{
  "model": "model that answers yes/no questions on an image's attributes",
  "dataset": "Sentinel-2 satellite tiles (TerraMesh)",
  "train_examples": 72500,
  "image_size": 64,
  "crop_scale_min": 1,
  "horizontal_flip": true,
  "rotation_deg": 5,
  "questions_per_image": 4,
  "encoder_arch": "caformer",
  "encoder_norm": "layernorm",
  "encoder_norm_position": "pre",
  "encoder_activation": "gelu",
  "encoder_mlp_ratio": 4,
  "encoder_head_dim": 64,
  "encoder_fused_qkv": true,
  "encoder_qk_norm": false,
  "encoder_parallel_block": true,
  "encoder_inner_norm": false,
  "encoder_patch_size": [4, 4],
  "encoder_conv_stem": false,
  "encoder_depths": [2, 4, 4],
  "encoder_widths": [64, 128, 256],
  "encoder_kernel_size": 5,
  "fusion": "prefix",
  "fusion_encoder_width": 256,
  "fusion_encoder_layers": 8,
  "fusion_encoder_norm": "rmsnorm",
  "fusion_encoder_norm_position": "res_post",
  "fusion_encoder_activation": "quick_gelu",
  "fusion_encoder_mlp_ratio": 4,
  "fusion_encoder_head_dim": 64,
  "fusion_encoder_fused_qkv": false,
  "fusion_encoder_bias": "all",
  "fusion_encoder_qk_norm": false,
  "fusion_encoder_layer_scale_init": 1.0,
  "fusion_encoder_parallel_block": false,
  "fusion_encoder_inner_norm": false,
  "fusion_encoder_drop_path": 0.1,
  "fusion_encoder_kv_group_size": 2,
  "fusion_encoder_positions": "learned",
  "fusion_encoder_connector": "linear",
  "init": "torch_default",
  "residual_init": "scaled_by_depth",
  "optimizer": "muon",
  "muon_scale": "spectral",
  "lr": 0.014,
  "momentum": 0.9,
  "nesterov": true,
  "orthogonalizer": "newton_schulz_5",
  "adamw_lr_other_params": 0.001,
  "grad_clip": 0.5,
  "steps": 6900,
  "batch_size": 256,
  "epochs": 24.4,
  "lr_schedule": "step",
  "warmup_steps": 690,
  "weight_decay": 0.06,
  "adamw_weight_decay_other_params": 0
}
Rows from block 6 of the image encoder of a small model that answers yes/no questions on an image's attributes, named by matrix and row number. Rows with one number belong to one neuron. Each number is 50 + 12 x the weight over its row's rms, rounded and kept within 0 to 99. All counts start at 0. After the name is the row's rms in percent of the matrix's.
After each neuron's rows are labels from the 100 images, of 14848, where the neuron reaches its highest value: "patch colour" is the nearest of a few named colours to the mean colour under the peak. Only what is clearly more common there than usual is listed. The data: Sentinel-2 satellite tiles (TerraMesh). In brackets: how many of the 100, against the usual share in percent.
# fc1: MLP up (encoder.blocks.6.mlp.fc1.weight, 1024x256), inputs 86-171
# fc2: MLP down (encoder.blocks.6.mlp.fc2.weight, 256x1024, transposed), outputs 86-171

fc1.270 050:38 58 56 56 66 37 60 51 37 68 38 70 34 58 49 54 37 55 40 52 58 50 55 46 40 50 67 65 55 32 42 43 38 73 43 29 37 39 51 45 44 40 60 48 47 70 71 47 52 44 42 58 54 33 43 52 64 55 62 57 29 48 47 54 57 53 53 57 51 51 63 57 28 47 54 69 35 42 40 62 50 92 36 38 48 41
fc2.270 045:46 59 39 49 42 46 61 40 64 65 49 50 49 41 50 38 46 57 48 33 51 67 48 47 68 41 33 45 64 54 45 45 69 46 56 42 51 61 51 60 37 62 34 49 43 37 35 49 47 77 71 50 43 66 58 52 59 70 43 66 70 63 54 23 46 47 72 46 43 40 42 48 76 53 73 40 41 71 45 57 58 58 53 30 47 68
patch colour: brown (78 vs 40.6)

fc1.175 101:37 57 56 44 42 31 54 22 52 56 53 48 37 38 39 54 56 56 37 62 51 26 42 39 47 36 64 54 58 51 52 55 41 62 46 32 54 63 51 61 57 73 49 42 57 44 52 56 49 41 41 43 53 51 53 48 40 49 66 38 59 45 50 42 69 72 56 47 57 71 39 36 47 31 70 42 49 48 48 37 72 45 61 31 43 49
fc2.175 095:42 30 44 36 38 64 52 63 53 40 50 29 63 49 48 43 32 33 76 64 53 64 54 63 51 59 44 51 44 72 65 63 53 46 68 46 40 54 50 60 40 46 62 55 41 46 56 52 65 59 47 47 57 33 42 59 57 52 17 52 45 61 54 55 31 52 53 44 49 52 67 68 63 46 37 49 51 37 68 44 53 57 53 49 57 45
patch colour: white (93 vs 3.2)

fc1.307 030:61 53 41 41 54 55 49 41 46 68 42 54 69 53 75 42 30 55 54 56 69 50 60 57 46 38 69 44 51 46 32 49 55 46 47 51 45 39 37 60 59 66 48 54 28 51 70 59 32 64 42 36 34 64 47 35 39 54 42 49 42 33 40 73 57 54 49 61 54 72 54 68 39 49 47 65 55 45 66 72 52 52 46 70 26 55
fc2.307 028:28 48 45 58 38 49 58 59 54 29 59 35 29 37 42 52 69 41 28 53 60 70 60 53 41 56 55 56 43 44 57 62 81 43 60 61 48 48 54 47 61 55 37 42 63 61 42 65 72 55 57 58 48 36 25 65 51 45 46 46 39 52 42 56 69 42 65 48 41 35 70 42 48 58 49 37 43 44 60 43 45 50 34 44 72 52
patch colour: pink (53 vs 8.4); white (27 vs 3.2)

fc1.623 023:58 68 43 38 47 67 58 64 61 57 68 86 48 65 46 31 51 23 61 61 43 39 53 54 50 46 45 50 46 49 46 77 61 62 48 27 39 44 63 31 51 50 53 30 30 57 36 38 45 63 23 52 44 44 37 39 55 44 42 75 46 51 28 30 67 46 51 59 55 28 47 72 48 44 48 29 72 44 45 61 45 60 38 52 43 61
fc2.623 020:52 51 62 45 86 32 47 30 36 16 33 43 56 51 51 54 51 55 44 52 48 50 66 37 51 45 63 37 58 55 54 43 44 37 56 55 68 45 33 77 58 52 47 60 61 46 56 52 68 52 68 63 58 38 56 48 59 49 46 37 28 56 38 63 49 43 60 41 45 58 60 35 59 52 58 53 24 42 57 46 58 60 43 42 57 47
patch colour: black (48 vs 14.8)

fc1.763 089:34 49 63 51 52 61 52 45 53 53 31 42 75 39 36 53 53 64 34 48 52 57 57 34 58 40 67 61 26 61 56 22 62 54 31 32 55 51 58 69 55 64 50 47 50 51 78 40 52 45 47 38 70 50 33 55 57 48 54 29 60 62 39 47 56 29 47 60 59 58 55 54 53 43 18 42 62 40 56 50 46 36 46 50 46 44
fc2.763 090:50 33 55 51 50 56 69 55 50 56 30 46 49 53 61 23 51 52 71 73 64 59 62 53 66 58 57 37 65 35 47 61 54 38 68 46 37 44 47 72 38 70 72 61 48 50 27 57 45 67 45 67 48 26 64 60 56 39 39 49 59 41 65 58 44 63 53 45 31 54 47 61 64 46 37 44 41 30 56 46 56 49 70 62 54 68
patch colour: white (64 vs 3.2); pink (26 vs 8.4)

fc1.36 118:34 59 63 60 44 45 59 47 53 31 41 65 38 46 38 55 48 26 50 33 53 81 57 48 65 43 58 56 34 62 43 62 53 36 43 61 48 44 49 41 35 67 62 35 48 51 67 54 57 49 81 32 71 72 41 52 70 36 45 33 30 23 17 45 52 54 46 72 39 59 49 50 42 41 84 33 47 68 43 41 47 52 62 36 65 58
fc2.36 113:41 36 62 33 48 66 60 57 68 61 49 41 54 53 65 34 51 44 39 47 51 41 60 35 64 52 48 62 64 51 51 46 26 48 63 58 45 42 38 51 75 22 47 56 53 60 44 43 32 52 42 44 40 33 53 56 36 58 64 51 54 68 60 50 57 49 74 17 76 45 61 62 61 36 36 50 39 39 61 65 32 50 48 41 67 54
patch colour: brown (73 vs 40.6)

fc1.133 121:50 68 53 38 72 58 55 52 44 47 36 31 51 32 63 51 52 51 27 57 52 48 73 42 56 63 74 41 42 73 49 54 50 75 41 41 53 39 59 50 40 65 58 53 56 52 56 39 33 58 51 68 58 50 60 59 49 42 48 48 31 29 56 74 44 77 66 67 61 53 38 32 64 55 34 65 54 44 41 44 62 63 51 61 57 44
fc2.133 115:41 47 60 59 40 54 34 52 34 49 55 54 51 70 57 40 60 70 36 51 48 79 55 51 40 61 74 65 50 72 47 38 66 56 70 66 33 83 48 61 45 71 45 66 41 45 46 60 51 43 42 48 36 32 50 28 32 43 72 72 48 57 28 40 55 41 37 45 61 50 39 72 35 42 62 42 72 39 39 60 59 43 50 27 45 56
patch colour: grey (69 vs 28.3); pink (26 vs 8.4)

fc1.744 072:50 69 48 58 32 43 33 25 80 48 43 38 43 46 57 41 48 67 69 61 62 42 32 42 66 45 49 69 47 52 43 54 71 36 50 47 48 56 59 51 56 47 42 23 49 54 51 56 45 35 38 51 35 57 77 43 56 68 44 73 48 76 41 50 56 37 55 33 56 54 35 32 63 39 64 30 39 48 79 39 44 36 47 44 47 60
fc2.744 077:82 42 47 44 49 61 68 70 37 46 29 74 47 40 42 60 38 37 46 49 64 74 49 54 56 31 28 54 46 54 39 63 51 70 55 44 58 32 40 43 74 59 58 55 57 64 35 64 63 62 55 30 59 33 53 54 57 51 51 60 63 57 67 44 46 61 42 57 34 49 47 56 56 60 52 61 26 30 43 44 53 72 54 51 48 50
patch colour: cyan (34 vs 0.2); green (28 vs 0.9)

fc1.349 165:38 54 50 36 50 57 54 57 47 50 36 52 33 54 43 36 68 60 61 69 53 55 45 48 56 59 58 57 29 43 24 35 59 40 53 55 50 41 66 81 54 47 45 63 22 57 63 48 25 70 56 52 49 37 57 40 42 38 49 48 43 45 47 41 69 64 72 48 38 37 33 37 56 42 66 50 51 59 68 55 38 54 63 39 42 52
fc2.349 186:39 58 52 66 41 45 44 46 44 50 46 45 49 46 73 48 53 47 47 49 36 47 44 51 39 44 74 50 32 52 52 41 60 42 63 50 67 24 42 33 45 55 47 62 57 46 49 62 58 60 59 72 37 50 54 59 65 83 59 35 44 44 48 58 58 45 68 63 49 58 50 54 56 40 48 39 52 41 50 66 63 61 39 44 35 39
patch colour: brown (72 vs 40.6)

fc1.519 055:53 66 46 45 39 43 24 50 35 45 53 31 92 39 38 36 39 49 58 61 58 64 29 26 31 36 53 63 62 56 34 47 39 59 49 51 65 73 51 47 64 46 36 47 63 44 50 61 58 45 33 69 44 58 50 60 55 46 77 51 44 43 46 48 78 43 54 57 49 38 54 44 49 59 53 37 29 47 46 61 35 30 56 61 43 43
fc2.519 051:38 60 40 32 77 54 74 37 48 32 32 53 32 51 51 60 55 28 43 50 58 37 77 64 60 38 58 53 69 49 60 47 57 46 42 28 41 32 43 50 37 36 62 58 37 44 69 62 53 42 49 35 42 43 61 54 56 41 42 55 73 55 57 40 52 50 56 62 36 58 56 48 54 35 63 49 83 55 43 34 37 53 61 43 59 66
patch colour: black (70 vs 14.8)

fc1.677 071:50 60 60 48 65 39 56 43 34 58 69 66 45 43 75 50 46 52 53 44 60 59 66 34 56 48 68 24 29 63 62 73 57 64 44 53 33 43 47 54 42 71 61 43 36 49 64 50 41 57 60 59 76 67 41 49 66 58 58 46 28 48 56 54 41 58 58 63 64 34 50 46 57 42 29 51 61 45 39 34 44 64 45 68 30 46
fc2.677 071:34 65 54 32 42 57 32 31 40 51 32 62 56 63 45 31 46 67 24 51 44 52 54 50 37 80 71 50 52 71 55 59 47 63 70 69 27 72 55 68 56 82 37 42 54 56 40 67 48 55 56 30 27 34 71 50 35 38 61 49 38 53 49 47 57 51 48 48 78 57 65 67 38 51 54 53 49 33 58 46 66 43 55 28 48 56
patch colour: grey (67 vs 28.3)

fc1.353 086:56 45 62 26 48 58 50 42 47 56 49 40 30 92 51 59 37 64 71 51 61 47 61 59 47 61 55 34 48 50 43 61 48 40 82 36 34 47 52 42 57 54 50 51 63 44 67 53 42 43 59 37 34 54 65 53 44 37 45 40 66 35 54 50 35 66 50 65 35 40 43 76 50 49 58 42 36 52 71 58 52 46 56 52 25 50
fc2.353 101:26 64 50 50 57 50 38 67 49 35 51 52 62 29 49 32 23 49 33 54 58 54 39 47 33 54 45 54 55 57 49 71 74 69 52 43 56 60 42 73 44 33 27 50 54 43 48 67 68 44 53 55 45 36 47 58 68 74 66 57 36 31 68 57 49 58 59 45 57 68 39 32 49 69 53 68 24 45 58 57 58 28 64 35 64 33
patch colour: pink (35 vs 8.4)

fc1.660 023:63 62 34 50 42 71 63 61 57 58 61 66 63 41 74 52 27 66 58 48 47 37 38 40 68 60 66 46 37 37 53 54 52 45 31 36 31 55 52 44 49 34 44 55 30 71 58 53 51 48 39 40 49 44 64 42 78 43 45 85 33 48 35 57 60 56 55 51 58 63 53 66 39 47 49 24 60 28 66 37 35 51 58 47 48 50
fc2.660 022:46 44 52 37 62 19 43 35 57 36 42 50 38 43 36 50 51 20 28 47 67 61 60 55 45 51 54 56 57 41 46 49 58 44 49 61 65 37 36 68 55 65 54 22 59 43 59 65 74 38 61 63 46 56 48 59 39 49 65 22 51 57 64 57 46 46 53 43 28 36 57 36 56 57 56 50 29 48 37 72 61 52 38 51 62 72
patch colour: black (64 vs 14.8)

fc1.257 024:43 28 52 48 38 55 53 41 55 71 15 45 48 54 54 76 40 59 62 63 44 38 81 63 64 72 46 52 52 52 67 45 61 26 14 45 26 61 57 47 66 35 58 48 46 59 37 52 63 42 49 35 48 59 54 53 72 55 50 63 80 72 56 58 58 57 47 51 46 42 77 45 43 33 47 49 26 31 61 65 51 53 49 39 42 41
fc2.257 021:74 52 48 53 56 40 37 57 38 33 69 45 52 52 46 43 52 40 56 48 75 62 22 22 62 25 56 53 42 35 47 38 43 58 82 52 71 51 44 50 42 53 38 56 51 64 61 49 60 62 56 54 54 34 62 54 34 49 44 39 26 28 60 43 41 46 59 68 45 43 35 48 70 56 42 38 52 43 59 50 52 59 55 48 63 73
patch colour: pink (63 vs 8.4)

fc1.34 066:45 59 49 56 34 54 50 51 51 45 54 50 58 38 49 51 36 55 61 58 41 29 50 36 60 45 68 53 41 52 56 40 56 50 62 64 46 54 56 45 37 59 48 62 56 58 67 76 60 44 55 42 39 61 57 52 63 67 64 40 64 56 54 63 55 46 35 66 57 75 48 60 31 47 45 42 33 66 48 39 33 79 34 47 48 23
fc2.34 062:60 60 68 42 55 63 58 69 53 50 43 70 43 63 40 60 53 43 55 34 71 45 32 74 38 63 26 62 52 74 39 65 53 46 68 61 39 59 72 64 44 35 38 28 56 64 44 33 56 56 61 46 31 58 29 48 69 41 58 53 43 50 27 39 53 48 60 26 44 30 52 52 49 50 45 59 39 54 43 54 59 47 62 42 65 78
patch colour: brown (67 vs 40.6)

fc1.637 017:52 44 46 56 63 46 64 43 38 71 22 35 49 44 57 58 45 65 32 54 29 53 37 54 43 56 53 59 53 60 64 41 62 44 46 62 48 57 51 36 59 34 40 39 50 57 52 35 55 24 68 35 57 64 45 55 50 53 47 54 50 55 53 42 41 55 57 47 57 39 64 41 38 62 18 51 40 65 44 61 56 59 39 67 62 45
fc2.637 014:41 55 50 62 43 58 47 44 61 30 52 55 69 50 50 54 54 22 56 51 58 59 69 46 62 27 59 39 46 44 43 56 27 56 54 39 53 48 41 61 56 57 54 41 58 48 45 66 49 79 30 65 47 36 49 39 45 40 40 61 59 38 80 63 32 59 46 50 63 56 42 61 70 26 82 27 51 13 65 50 25 56 48 54 43 55
patch colour: grey (64 vs 28.3)

fc1.136 018:60 60 33 42 49 31 40 38 30 51 69 53 45 31 53 49 36 58 48 43 64 61 42 57 45 39 64 62 42 42 52 47 62 42 59 43 44 51 36 63 56 51 43 44 47 46 62 58 55 54 39 56 30 60 57 36 53 77 45 52 51 36 31 61 46 78 27 51 43 61 36 42 31 25 48 43 38 63 39 45 59 58 53 48 38 61
fc2.136 017:43 52 41 54 45 51 56 55 57 51 40 55 45 45 52 43 44 32 26 55 46 49 57 47 69 52 68 61 54 63 46 62 65 43 42 53 69 47 46 40 37 45 41 52 59 71 55 60 62 45 66 61 43 43 48 57 32 20 53 52 41 57 47 39 79 35 83 68 56 34 75 56 74 69 48 39 42 08 62 60 58 54 38 53 69 73
patch colour: pink (42 vs 8.4); white (35 vs 3.2)

fc1.501 057:52 43 49 57 32 70 45 63 55 42 58 40 43 42 22 57 37 59 43 45 57 42 30 59 55 44 58 46 70 53 63 44 64 48 59 55 57 72 30 50 40 54 45 56 50 40 57 65 42 58 57 42 76 62 62 45 56 30 78 36 59 52 42 34 41 49 59 55 55 67 38 34 35 45 42 36 58 39 62 57 27 65 56 60 68 48
fc2.501 052:41 63 49 54 50 36 25 52 42 64 39 54 49 60 62 45 67 55 61 55 56 51 64 53 34 48 42 41 54 54 41 45 35 49 59 40 49 47 68 56 45 55 41 43 57 63 29 47 32 64 71 70 23 58 34 40 55 57 36 63 42 46 50 41 77 39 25 35 41 47 64 78 62 56 62 47 35 52 44 24 55 49 37 40 58 68
patch colour: brown (74 vs 40.6)

fc1.518 026:49 51 69 49 50 69 55 56 51 21 60 60 67 70 51 47 35 45 33 71 28 40 57 51 56 67 44 66 72 70 49 55 41 56 50 44 32 37 49 43 42 26 66 41 40 60 62 48 62 63 21 46 59 49 45 41 58 35 43 45 57 62 35 25 60 34 43 48 55 23 53 54 44 66 41 51 47 43 65 84 74 63 33 47 58 63
fc2.518 022:52 37 54 48 60 36 48 51 41 61 40 47 22 41 37 47 53 32 68 47 67 60 56 33 38 29 34 30 39 23 48 54 42 49 22 46 61 58 52 74 44 86 27 64 49 55 45 43 52 43 50 54 48 48 59 62 49 62 69 68 33 55 56 72 59 53 50 40 37 59 45 43 78 36 58 59 68 63 38 25 33 63 58 46 39 50
patch colour: black (58 vs 14.8)

fc1.698 035:45 64 48 35 52 26 41 48 40 44 61 43 75 51 45 40 59 51 56 50 81 77 44 70 48 57 56 53 37 39 41 47 52 56 47 42 58 48 32 43 47 46 32 48 45 49 52 58 24 48 35 52 44 34 45 39 56 54 37 49 37 47 57 61 68 65 30 45 47 60 41 52 49 76 61 64 66 52 56 46 59 51 56 48 68 67
fc2.698 030:37 43 47 68 44 48 40 44 51 66 47 45 30 47 40 57 47 57 25 54 21 22 50 40 39 57 43 42 57 40 55 65 61 34 62 53 49 55 59 26 54 63 53 50 57 51 52 55 61 46 65 54 61 54 31 59 46 46 52 46 69 35 36 39 46 46 72 44 66 37 62 60 44 27 51 25 39 43 66 65 71 36 47 54 33 38
patch colour: white (78 vs 3.2)

fc1.360 105:54 61 71 58 42 35 35 36 87 63 51 63 51 51 39 58 34 71 44 68 52 42 55 62 44 58 45 70 56 47 51 64 59 37 52 35 42 55 54 49 43 31 42 52 48 54 52 63 74 42 48 64 40 59 37 55 42 57 52 43 56 57 37 54 38 38 54 60 71 70 34 42 43 23 39 35 50 51 57 50 61 40 50 40 44 56
fc2.360 118:55 43 54 33 60 62 50 62 49 68 53 56 47 42 53 45 58 40 56 29 56 61 42 54 64 57 39 54 35 71 42 73 47 56 55 52 60 56 49 46 50 54 64 60 47 72 32 39 37 48 51 32 50 45 46 46 72 39 61 53 40 49 61 53 34 49 41 50 37 55 72 61 44 78 39 65 36 20 52 53 35 60 30 61 53 65
patch colour: green (27 vs 0.9)

fc1.543 138:44 45 76 53 46 75 45 61 48 53 55 51 36 69 43 40 48 46 47 46 56 42 61 60 41 51 55 67 46 67 45 66 27 49 42 67 45 57 40 63 62 38 36 41 46 59 50 50 32 47 43 56 55 67 42 53 29 37 59 54 39 37 51 65 45 52 41 30 66 66 51 25 48 40 29 68 39 47 47 35 37 59 54 48 40 77
fc2.543 141:30 58 49 67 52 61 48 42 28 38 55 64 46 43 54 53 63 35 53 57 60 41 48 40 57 50 61 40 34 39 58 46 60 60 31 43 45 14 69 43 46 55 57 44 76 63 79 67 75 41 42 39 38 46 60 54 70 62 43 55 50 46 38 42 56 45 57 44 54 54 46 56 55 62 36 31 70 65 63 37 59 72 40 70 54 31
patch colour: black (62 vs 14.8)

fc1.293 053:43 51 56 47 63 67 57 52 56 66 36 51 55 48 35 53 38 60 57 38 19 57 38 43 62 40 40 42 62 36 29 55 36 40 37 70 54 45 51 54 55 45 42 58 49 47 77 61 43 44 52 42 66 55 43 59 65 47 55 46 46 40 32 43 49 44 59 54 40 53 45 55 55 57 28 59 46 54 34 51 49 50 47 66 54 75
fc2.293 049:28 32 50 48 49 42 68 22 62 41 48 47 58 43 59 55 53 25 52 75 66 41 47 42 45 60 74 47 51 73 66 41 58 67 33 54 34 55 48 47 60 49 45 33 63 46 58 50 56 42 46 59 64 38 52 49 51 59 61 55 71 71 58 54 58 53 48 46 49 53 40 45 39 53 67 54 46 60 34 53 52 50 37 49 46 41
patch colour: black (34 vs 14.8)

fc1.326 031:62 26 53 61 52 72 67 72 46 50 30 33 41 49 71 48 61 67 33 68 41 70 82 59 28 71 43 67 54 48 60 55 49 45 46 62 53 59 56 49 59 41 51 71 63 44 52 50 54 40 66 30 68 53 49 26 56 46 39 36 62 60 46 52 45 48 58 40 54 45 74 38 47 71 29 47 45 43 66 63 53 65 46 53 58 56
fc2.326 023:43 54 48 52 38 44 24 39 67 53 64 76 56 57 27 51 35 29 61 41 77 31 05 42 68 27 63 40 41 47 43 51 44 60 55 41 61 55 40 61 46 74 54 36 41 58 41 52 46 47 37 65 30 42 43 56 38 38 56 49 41 39 61 56 43 53 45 54 43 56 29 58 60 32 62 51 61 43 53 56 56 42 54 47 53 39
patch colour: grey (65 vs 28.3)

fc1.402 143:46 31 58 68 49 60 51 62 40 57 39 65 58 46 60 48 45 52 52 61 63 78 39 50 57 45 41 30 38 39 55 53 31 51 31 51 56 48 61 63 58 57 38 41 52 50 46 41 47 40 38 54 45 42 45 56 59 45 56 40 60 62 69 44 64 29 40 48 48 41 57 52 62 54 49 51 50 51 44 13 44 58 51 40 33 51
fc2.402 149:46 65 41 58 58 49 39 35 53 39 35 29 53 51 64 63 36 60 41 45 18 48 60 63 60 57 50 67 62 59 41 44 75 52 64 56 52 37 51 60 46 32 39 46 62 31 61 61 51 45 49 47 65 72 63 48 43 61 38 52 45 69 31 67 44 55 48 40 47 66 73 57 66 33 34 53 62 51 62 69 36 53 26 53 40 36
patch colour: brown (70 vs 40.6)

fc1.166 139:59 42 45 51 56 50 44 62 45 55 39 52 61 72 57 59 34 28 27 40 32 59 28 39 44 59 49 59 56 51 52 60 51 54 52 56 16 59 33 42 53 51 43 46 32 46 45 51 55 41 75 45 25 53 55 53 50 61 49 49 42 57 58 75 47 44 61 54 36 39 35 50 69 48 64 66 46 50 47 53 51 32 20 35 50 53
fc2.166 133:65 72 34 60 68 52 37 37 48 38 51 40 64 38 54 44 28 44 43 58 51 52 56 57 60 61 47 48 30 35 49 40 44 29 54 66 36 55 40 43 44 30 49 41 55 51 54 66 38 46 52 56 43 77 55 20 43 50 54 56 48 58 59 35 51 53 72 53 53 39 76 45 55 43 40 54 43 52 49 64 36 24 14 57 26 53
patch colour: pink (72 vs 8.4)

fc1.352 071:52 34 27 64 27 56 60 66 59 71 52 56 62 65 39 31 68 62 50 37 47 76 47 54 58 38 41 56 33 47 48 56 52 61 57 42 59 35 67 54 43 60 51 60 36 51 30 47 66 31 41 51 81 40 36 35 38 73 40 68 52 67 24 60 39 47 60 69 42 42 45 49 16 65 58 48 60 77 37 55 51 59 58 50 45 63
fc2.352 065:58 46 40 30 50 49 61 43 38 48 60 53 59 64 55 54 26 44 54 40 37 32 51 37 63 54 49 46 45 38 56 56 42 37 65 71 49 52 28 46 46 61 59 53 57 51 57 39 40 49 59 67 66 38 39 38 58 28 40 53 54 34 58 41 54 52 60 52 37 46 74 51 67 49 70 38 20 42 44 45 48 35 44 64 42 32
patch colour: black (45 vs 14.8)

fc1.101 124:51 45 53 51 58 51 47 72 56 50 37 51 36 38 47 41 54 62 61 70 51 45 41 42 55 69 73 60 44 50 56 52 60 52 45 63 52 37 56 48 45 41 33 69 60 49 31 68 48 43 44 26 53 55 72 56 69 48 51 55 63 56 45 68 62 31 73 40 38 41 57 65 49 59 18 61 60 59 35 77 65 46 53 39 57 60
fc2.101 128:59 64 50 64 50 47 35 42 34 62 70 50 73 50 61 48 48 51 63 55 54 47 47 39 37 32 34 40 39 28 37 67 19 58 53 75 69 50 46 53 41 62 40 53 44 53 76 35 37 59 49 32 20 59 62 60 35 41 54 59 44 50 67 55 53 45 46 42 58 41 45 50 64 41 52 16 33 60 70 53 63 43 34 42 26 70
patch colour: white (55 vs 3.2); pink (42 vs 8.4)

fc1.641 080:43 72 65 57 12 61 43 64 51 33 43 49 46 54 49 48 61 55 56 50 43 54 46 40 63 44 70 71 56 53 45 65 46 70 56 48 40 42 67 30 36 60 26 54 48 42 60 63 47 54 59 41 64 71 44 46 64 51 63 45 62 33 42 30 47 36 41 42 50 74 37 45 61 51 49 37 50 78 48 46 30 49 33 45 61 27
fc2.641 078:38 81 57 58 62 65 60 52 38 53 57 45 53 76 61 43 37 49 63 59 37 52 42 54 51 57 44 62 55 47 40 43 53 63 64 56 61 32 56 50 75 53 37 44 52 43 35 62 41 61 65 60 35 49 32 57 46 49 50 44 50 44 53 43 48 52 42 61 49 33 50 56 31 52 60 64 54 53 50 42 52 49 43 43 51 69
patch colour: brown (71 vs 40.6)

fc1.102 028:64 90 40 51 27 40 50 42 53 64 49 65 38 47 56 54 43 54 63 56 65 41 31 47 55 54 69 74 47 46 38 32 68 31 19 52 22 55 36 51 59 35 62 31 62 45 43 56 64 35 55 64 24 42 73 55 64 50 47 76 58 69 44 52 68 50 29 61 44 29 41 54 47 47 33 46 50 39 32 58 40 55 55 56 58 60
fc2.102 028:58 36 44 58 69 43 36 56 44 31 27 39 58 36 53 42 53 33 40 45 62 70 58 43 50 44 49 40 63 48 60 43 56 29 70 52 78 28 39 57 50 57 33 37 45 52 52 56 62 54 65 68 47 41 48 38 38 66 42 43 66 65 63 53 64 51 70 51 39 52 64 42 59 56 52 28 34 29 64 56 67 64 51 26 68 54
patch colour: cyan (26 vs 0.2)

fc1.167 032:32 40 74 67 47 60 64 57 62 74 57 49 59 61 53 50 60 48 37 66 51 54 62 53 61 53 29 32 42 51 46 66 51 66 45 42 49 73 54 58 48 67 55 60 30 53 70 43 43 48 40 40 33 43 36 43 43 50 60 49 45 61 54 40 49 46 62 48 17 57 49 71 48 58 65 41 53 39 64 59 32 67 49 56 37 48
fc2.167 028:55 65 10 29 64 59 37 42 45 20 45 62 38 44 49 71 53 57 41 54 60 38 46 64 31 52 66 65 47 42 48 37 71 64 57 51 63 26 47 51 48 67 61 39 76 37 43 49 40 50 75 53 46 61 48 51 68 44 36 40 62 44 31 66 55 43 44 59 70 51 66 44 52 39 30 57 46 53 45 54 64 29 56 51 51 49
patch colour: grey (70 vs 28.3)

fc1.246 135:36 69 52 53 58 40 64 41 42 38 48 27 45 35 57 69 63 61 38 56 57 44 53 41 55 43 59 53 59 60 69 23 42 55 59 47 52 52 48 49 49 77 50 45 36 47 44 70 53 39 54 52 20 36 74 47 45 54 44 37 47 50 50 15 65 66 67 57 48 66 63 42 49 67 49 74 50 40 38 63 81 43 38 42 56 54
fc2.246 119:49 34 37 69 31 36 42 83 35 42 60 45 53 41 29 36 50 60 49 45 62 38 47 54 59 52 38 56 49 71 66 67 45 46 57 50 60 50 63 43 43 41 52 50 55 41 59 77 50 44 51 48 58 57 27 50 62 55 36 58 41 59 56 55 57 56 50 30 51 45 48 67 59 34 39 27 66 35 63 39 44 58 60 39 44 51
patch colour: white (89 vs 3.2)

fc1.540 067:42 49 43 38 45 14 55 52 30 40 57 28 47 29 48 45 45 53 39 50 57 55 35 56 50 50 37 60 30 42 31 52 58 42 39 65 37 48 45 36 84 33 29 45 59 37 47 49 68 50 62 41 57 55 57 63 64 41 49 58 69 32 63 65 61 84 32 73 40 48 56 41 66 27 57 62 71 42 53 55 50 64 46 61 44 66
fc2.540 067:39 64 46 68 39 41 51 50 32 63 54 50 51 50 36 68 42 45 63 64 47 44 50 42 30 40 47 37 56 47 42 50 56 32 58 69 46 38 59 41 38 60 80 54 50 49 35 54 62 70 60 38 35 56 49 41 31 47 53 38 61 58 57 66 48 53 67 44 56 33 56 60 52 67 31 32 43 50 56 65 52 58 22 24 52 67
patch colour: white (74 vs 3.2); pink (26 vs 8.4)

fc1.190 148:34 65 50 50 54 39 47 41 50 57 65 44 46 63 43 64 43 52 34 53 40 44 59 57 49 54 58 51 48 65 21 51 62 62 70 26 49 26 45 45 54 70 37 53 42 62 45 48 56 42 55 65 58 68 46 68 44 45 44 19 56 43 50 49 62 61 48 37 43 56 45 47 43 52 53 56 49 48 41 61 78 53 59 60 36 55
fc2.190 154:41 42 45 39 41 38 60 55 60 40 35 46 43 63 51 31 44 31 50 61 37 65 50 34 58 61 65 52 74 58 71 62 41 48 68 68 29 53 68 59 36 59 60 61 51 30 58 60 50 41 41 50 53 53 32 56 67 49 43 68 50 47 53 40 34 44 57 39 56 48 59 55 71 41 32 45 56 46 64 42 50 59 41 59 72 65
patch colour: white (98 vs 3.2)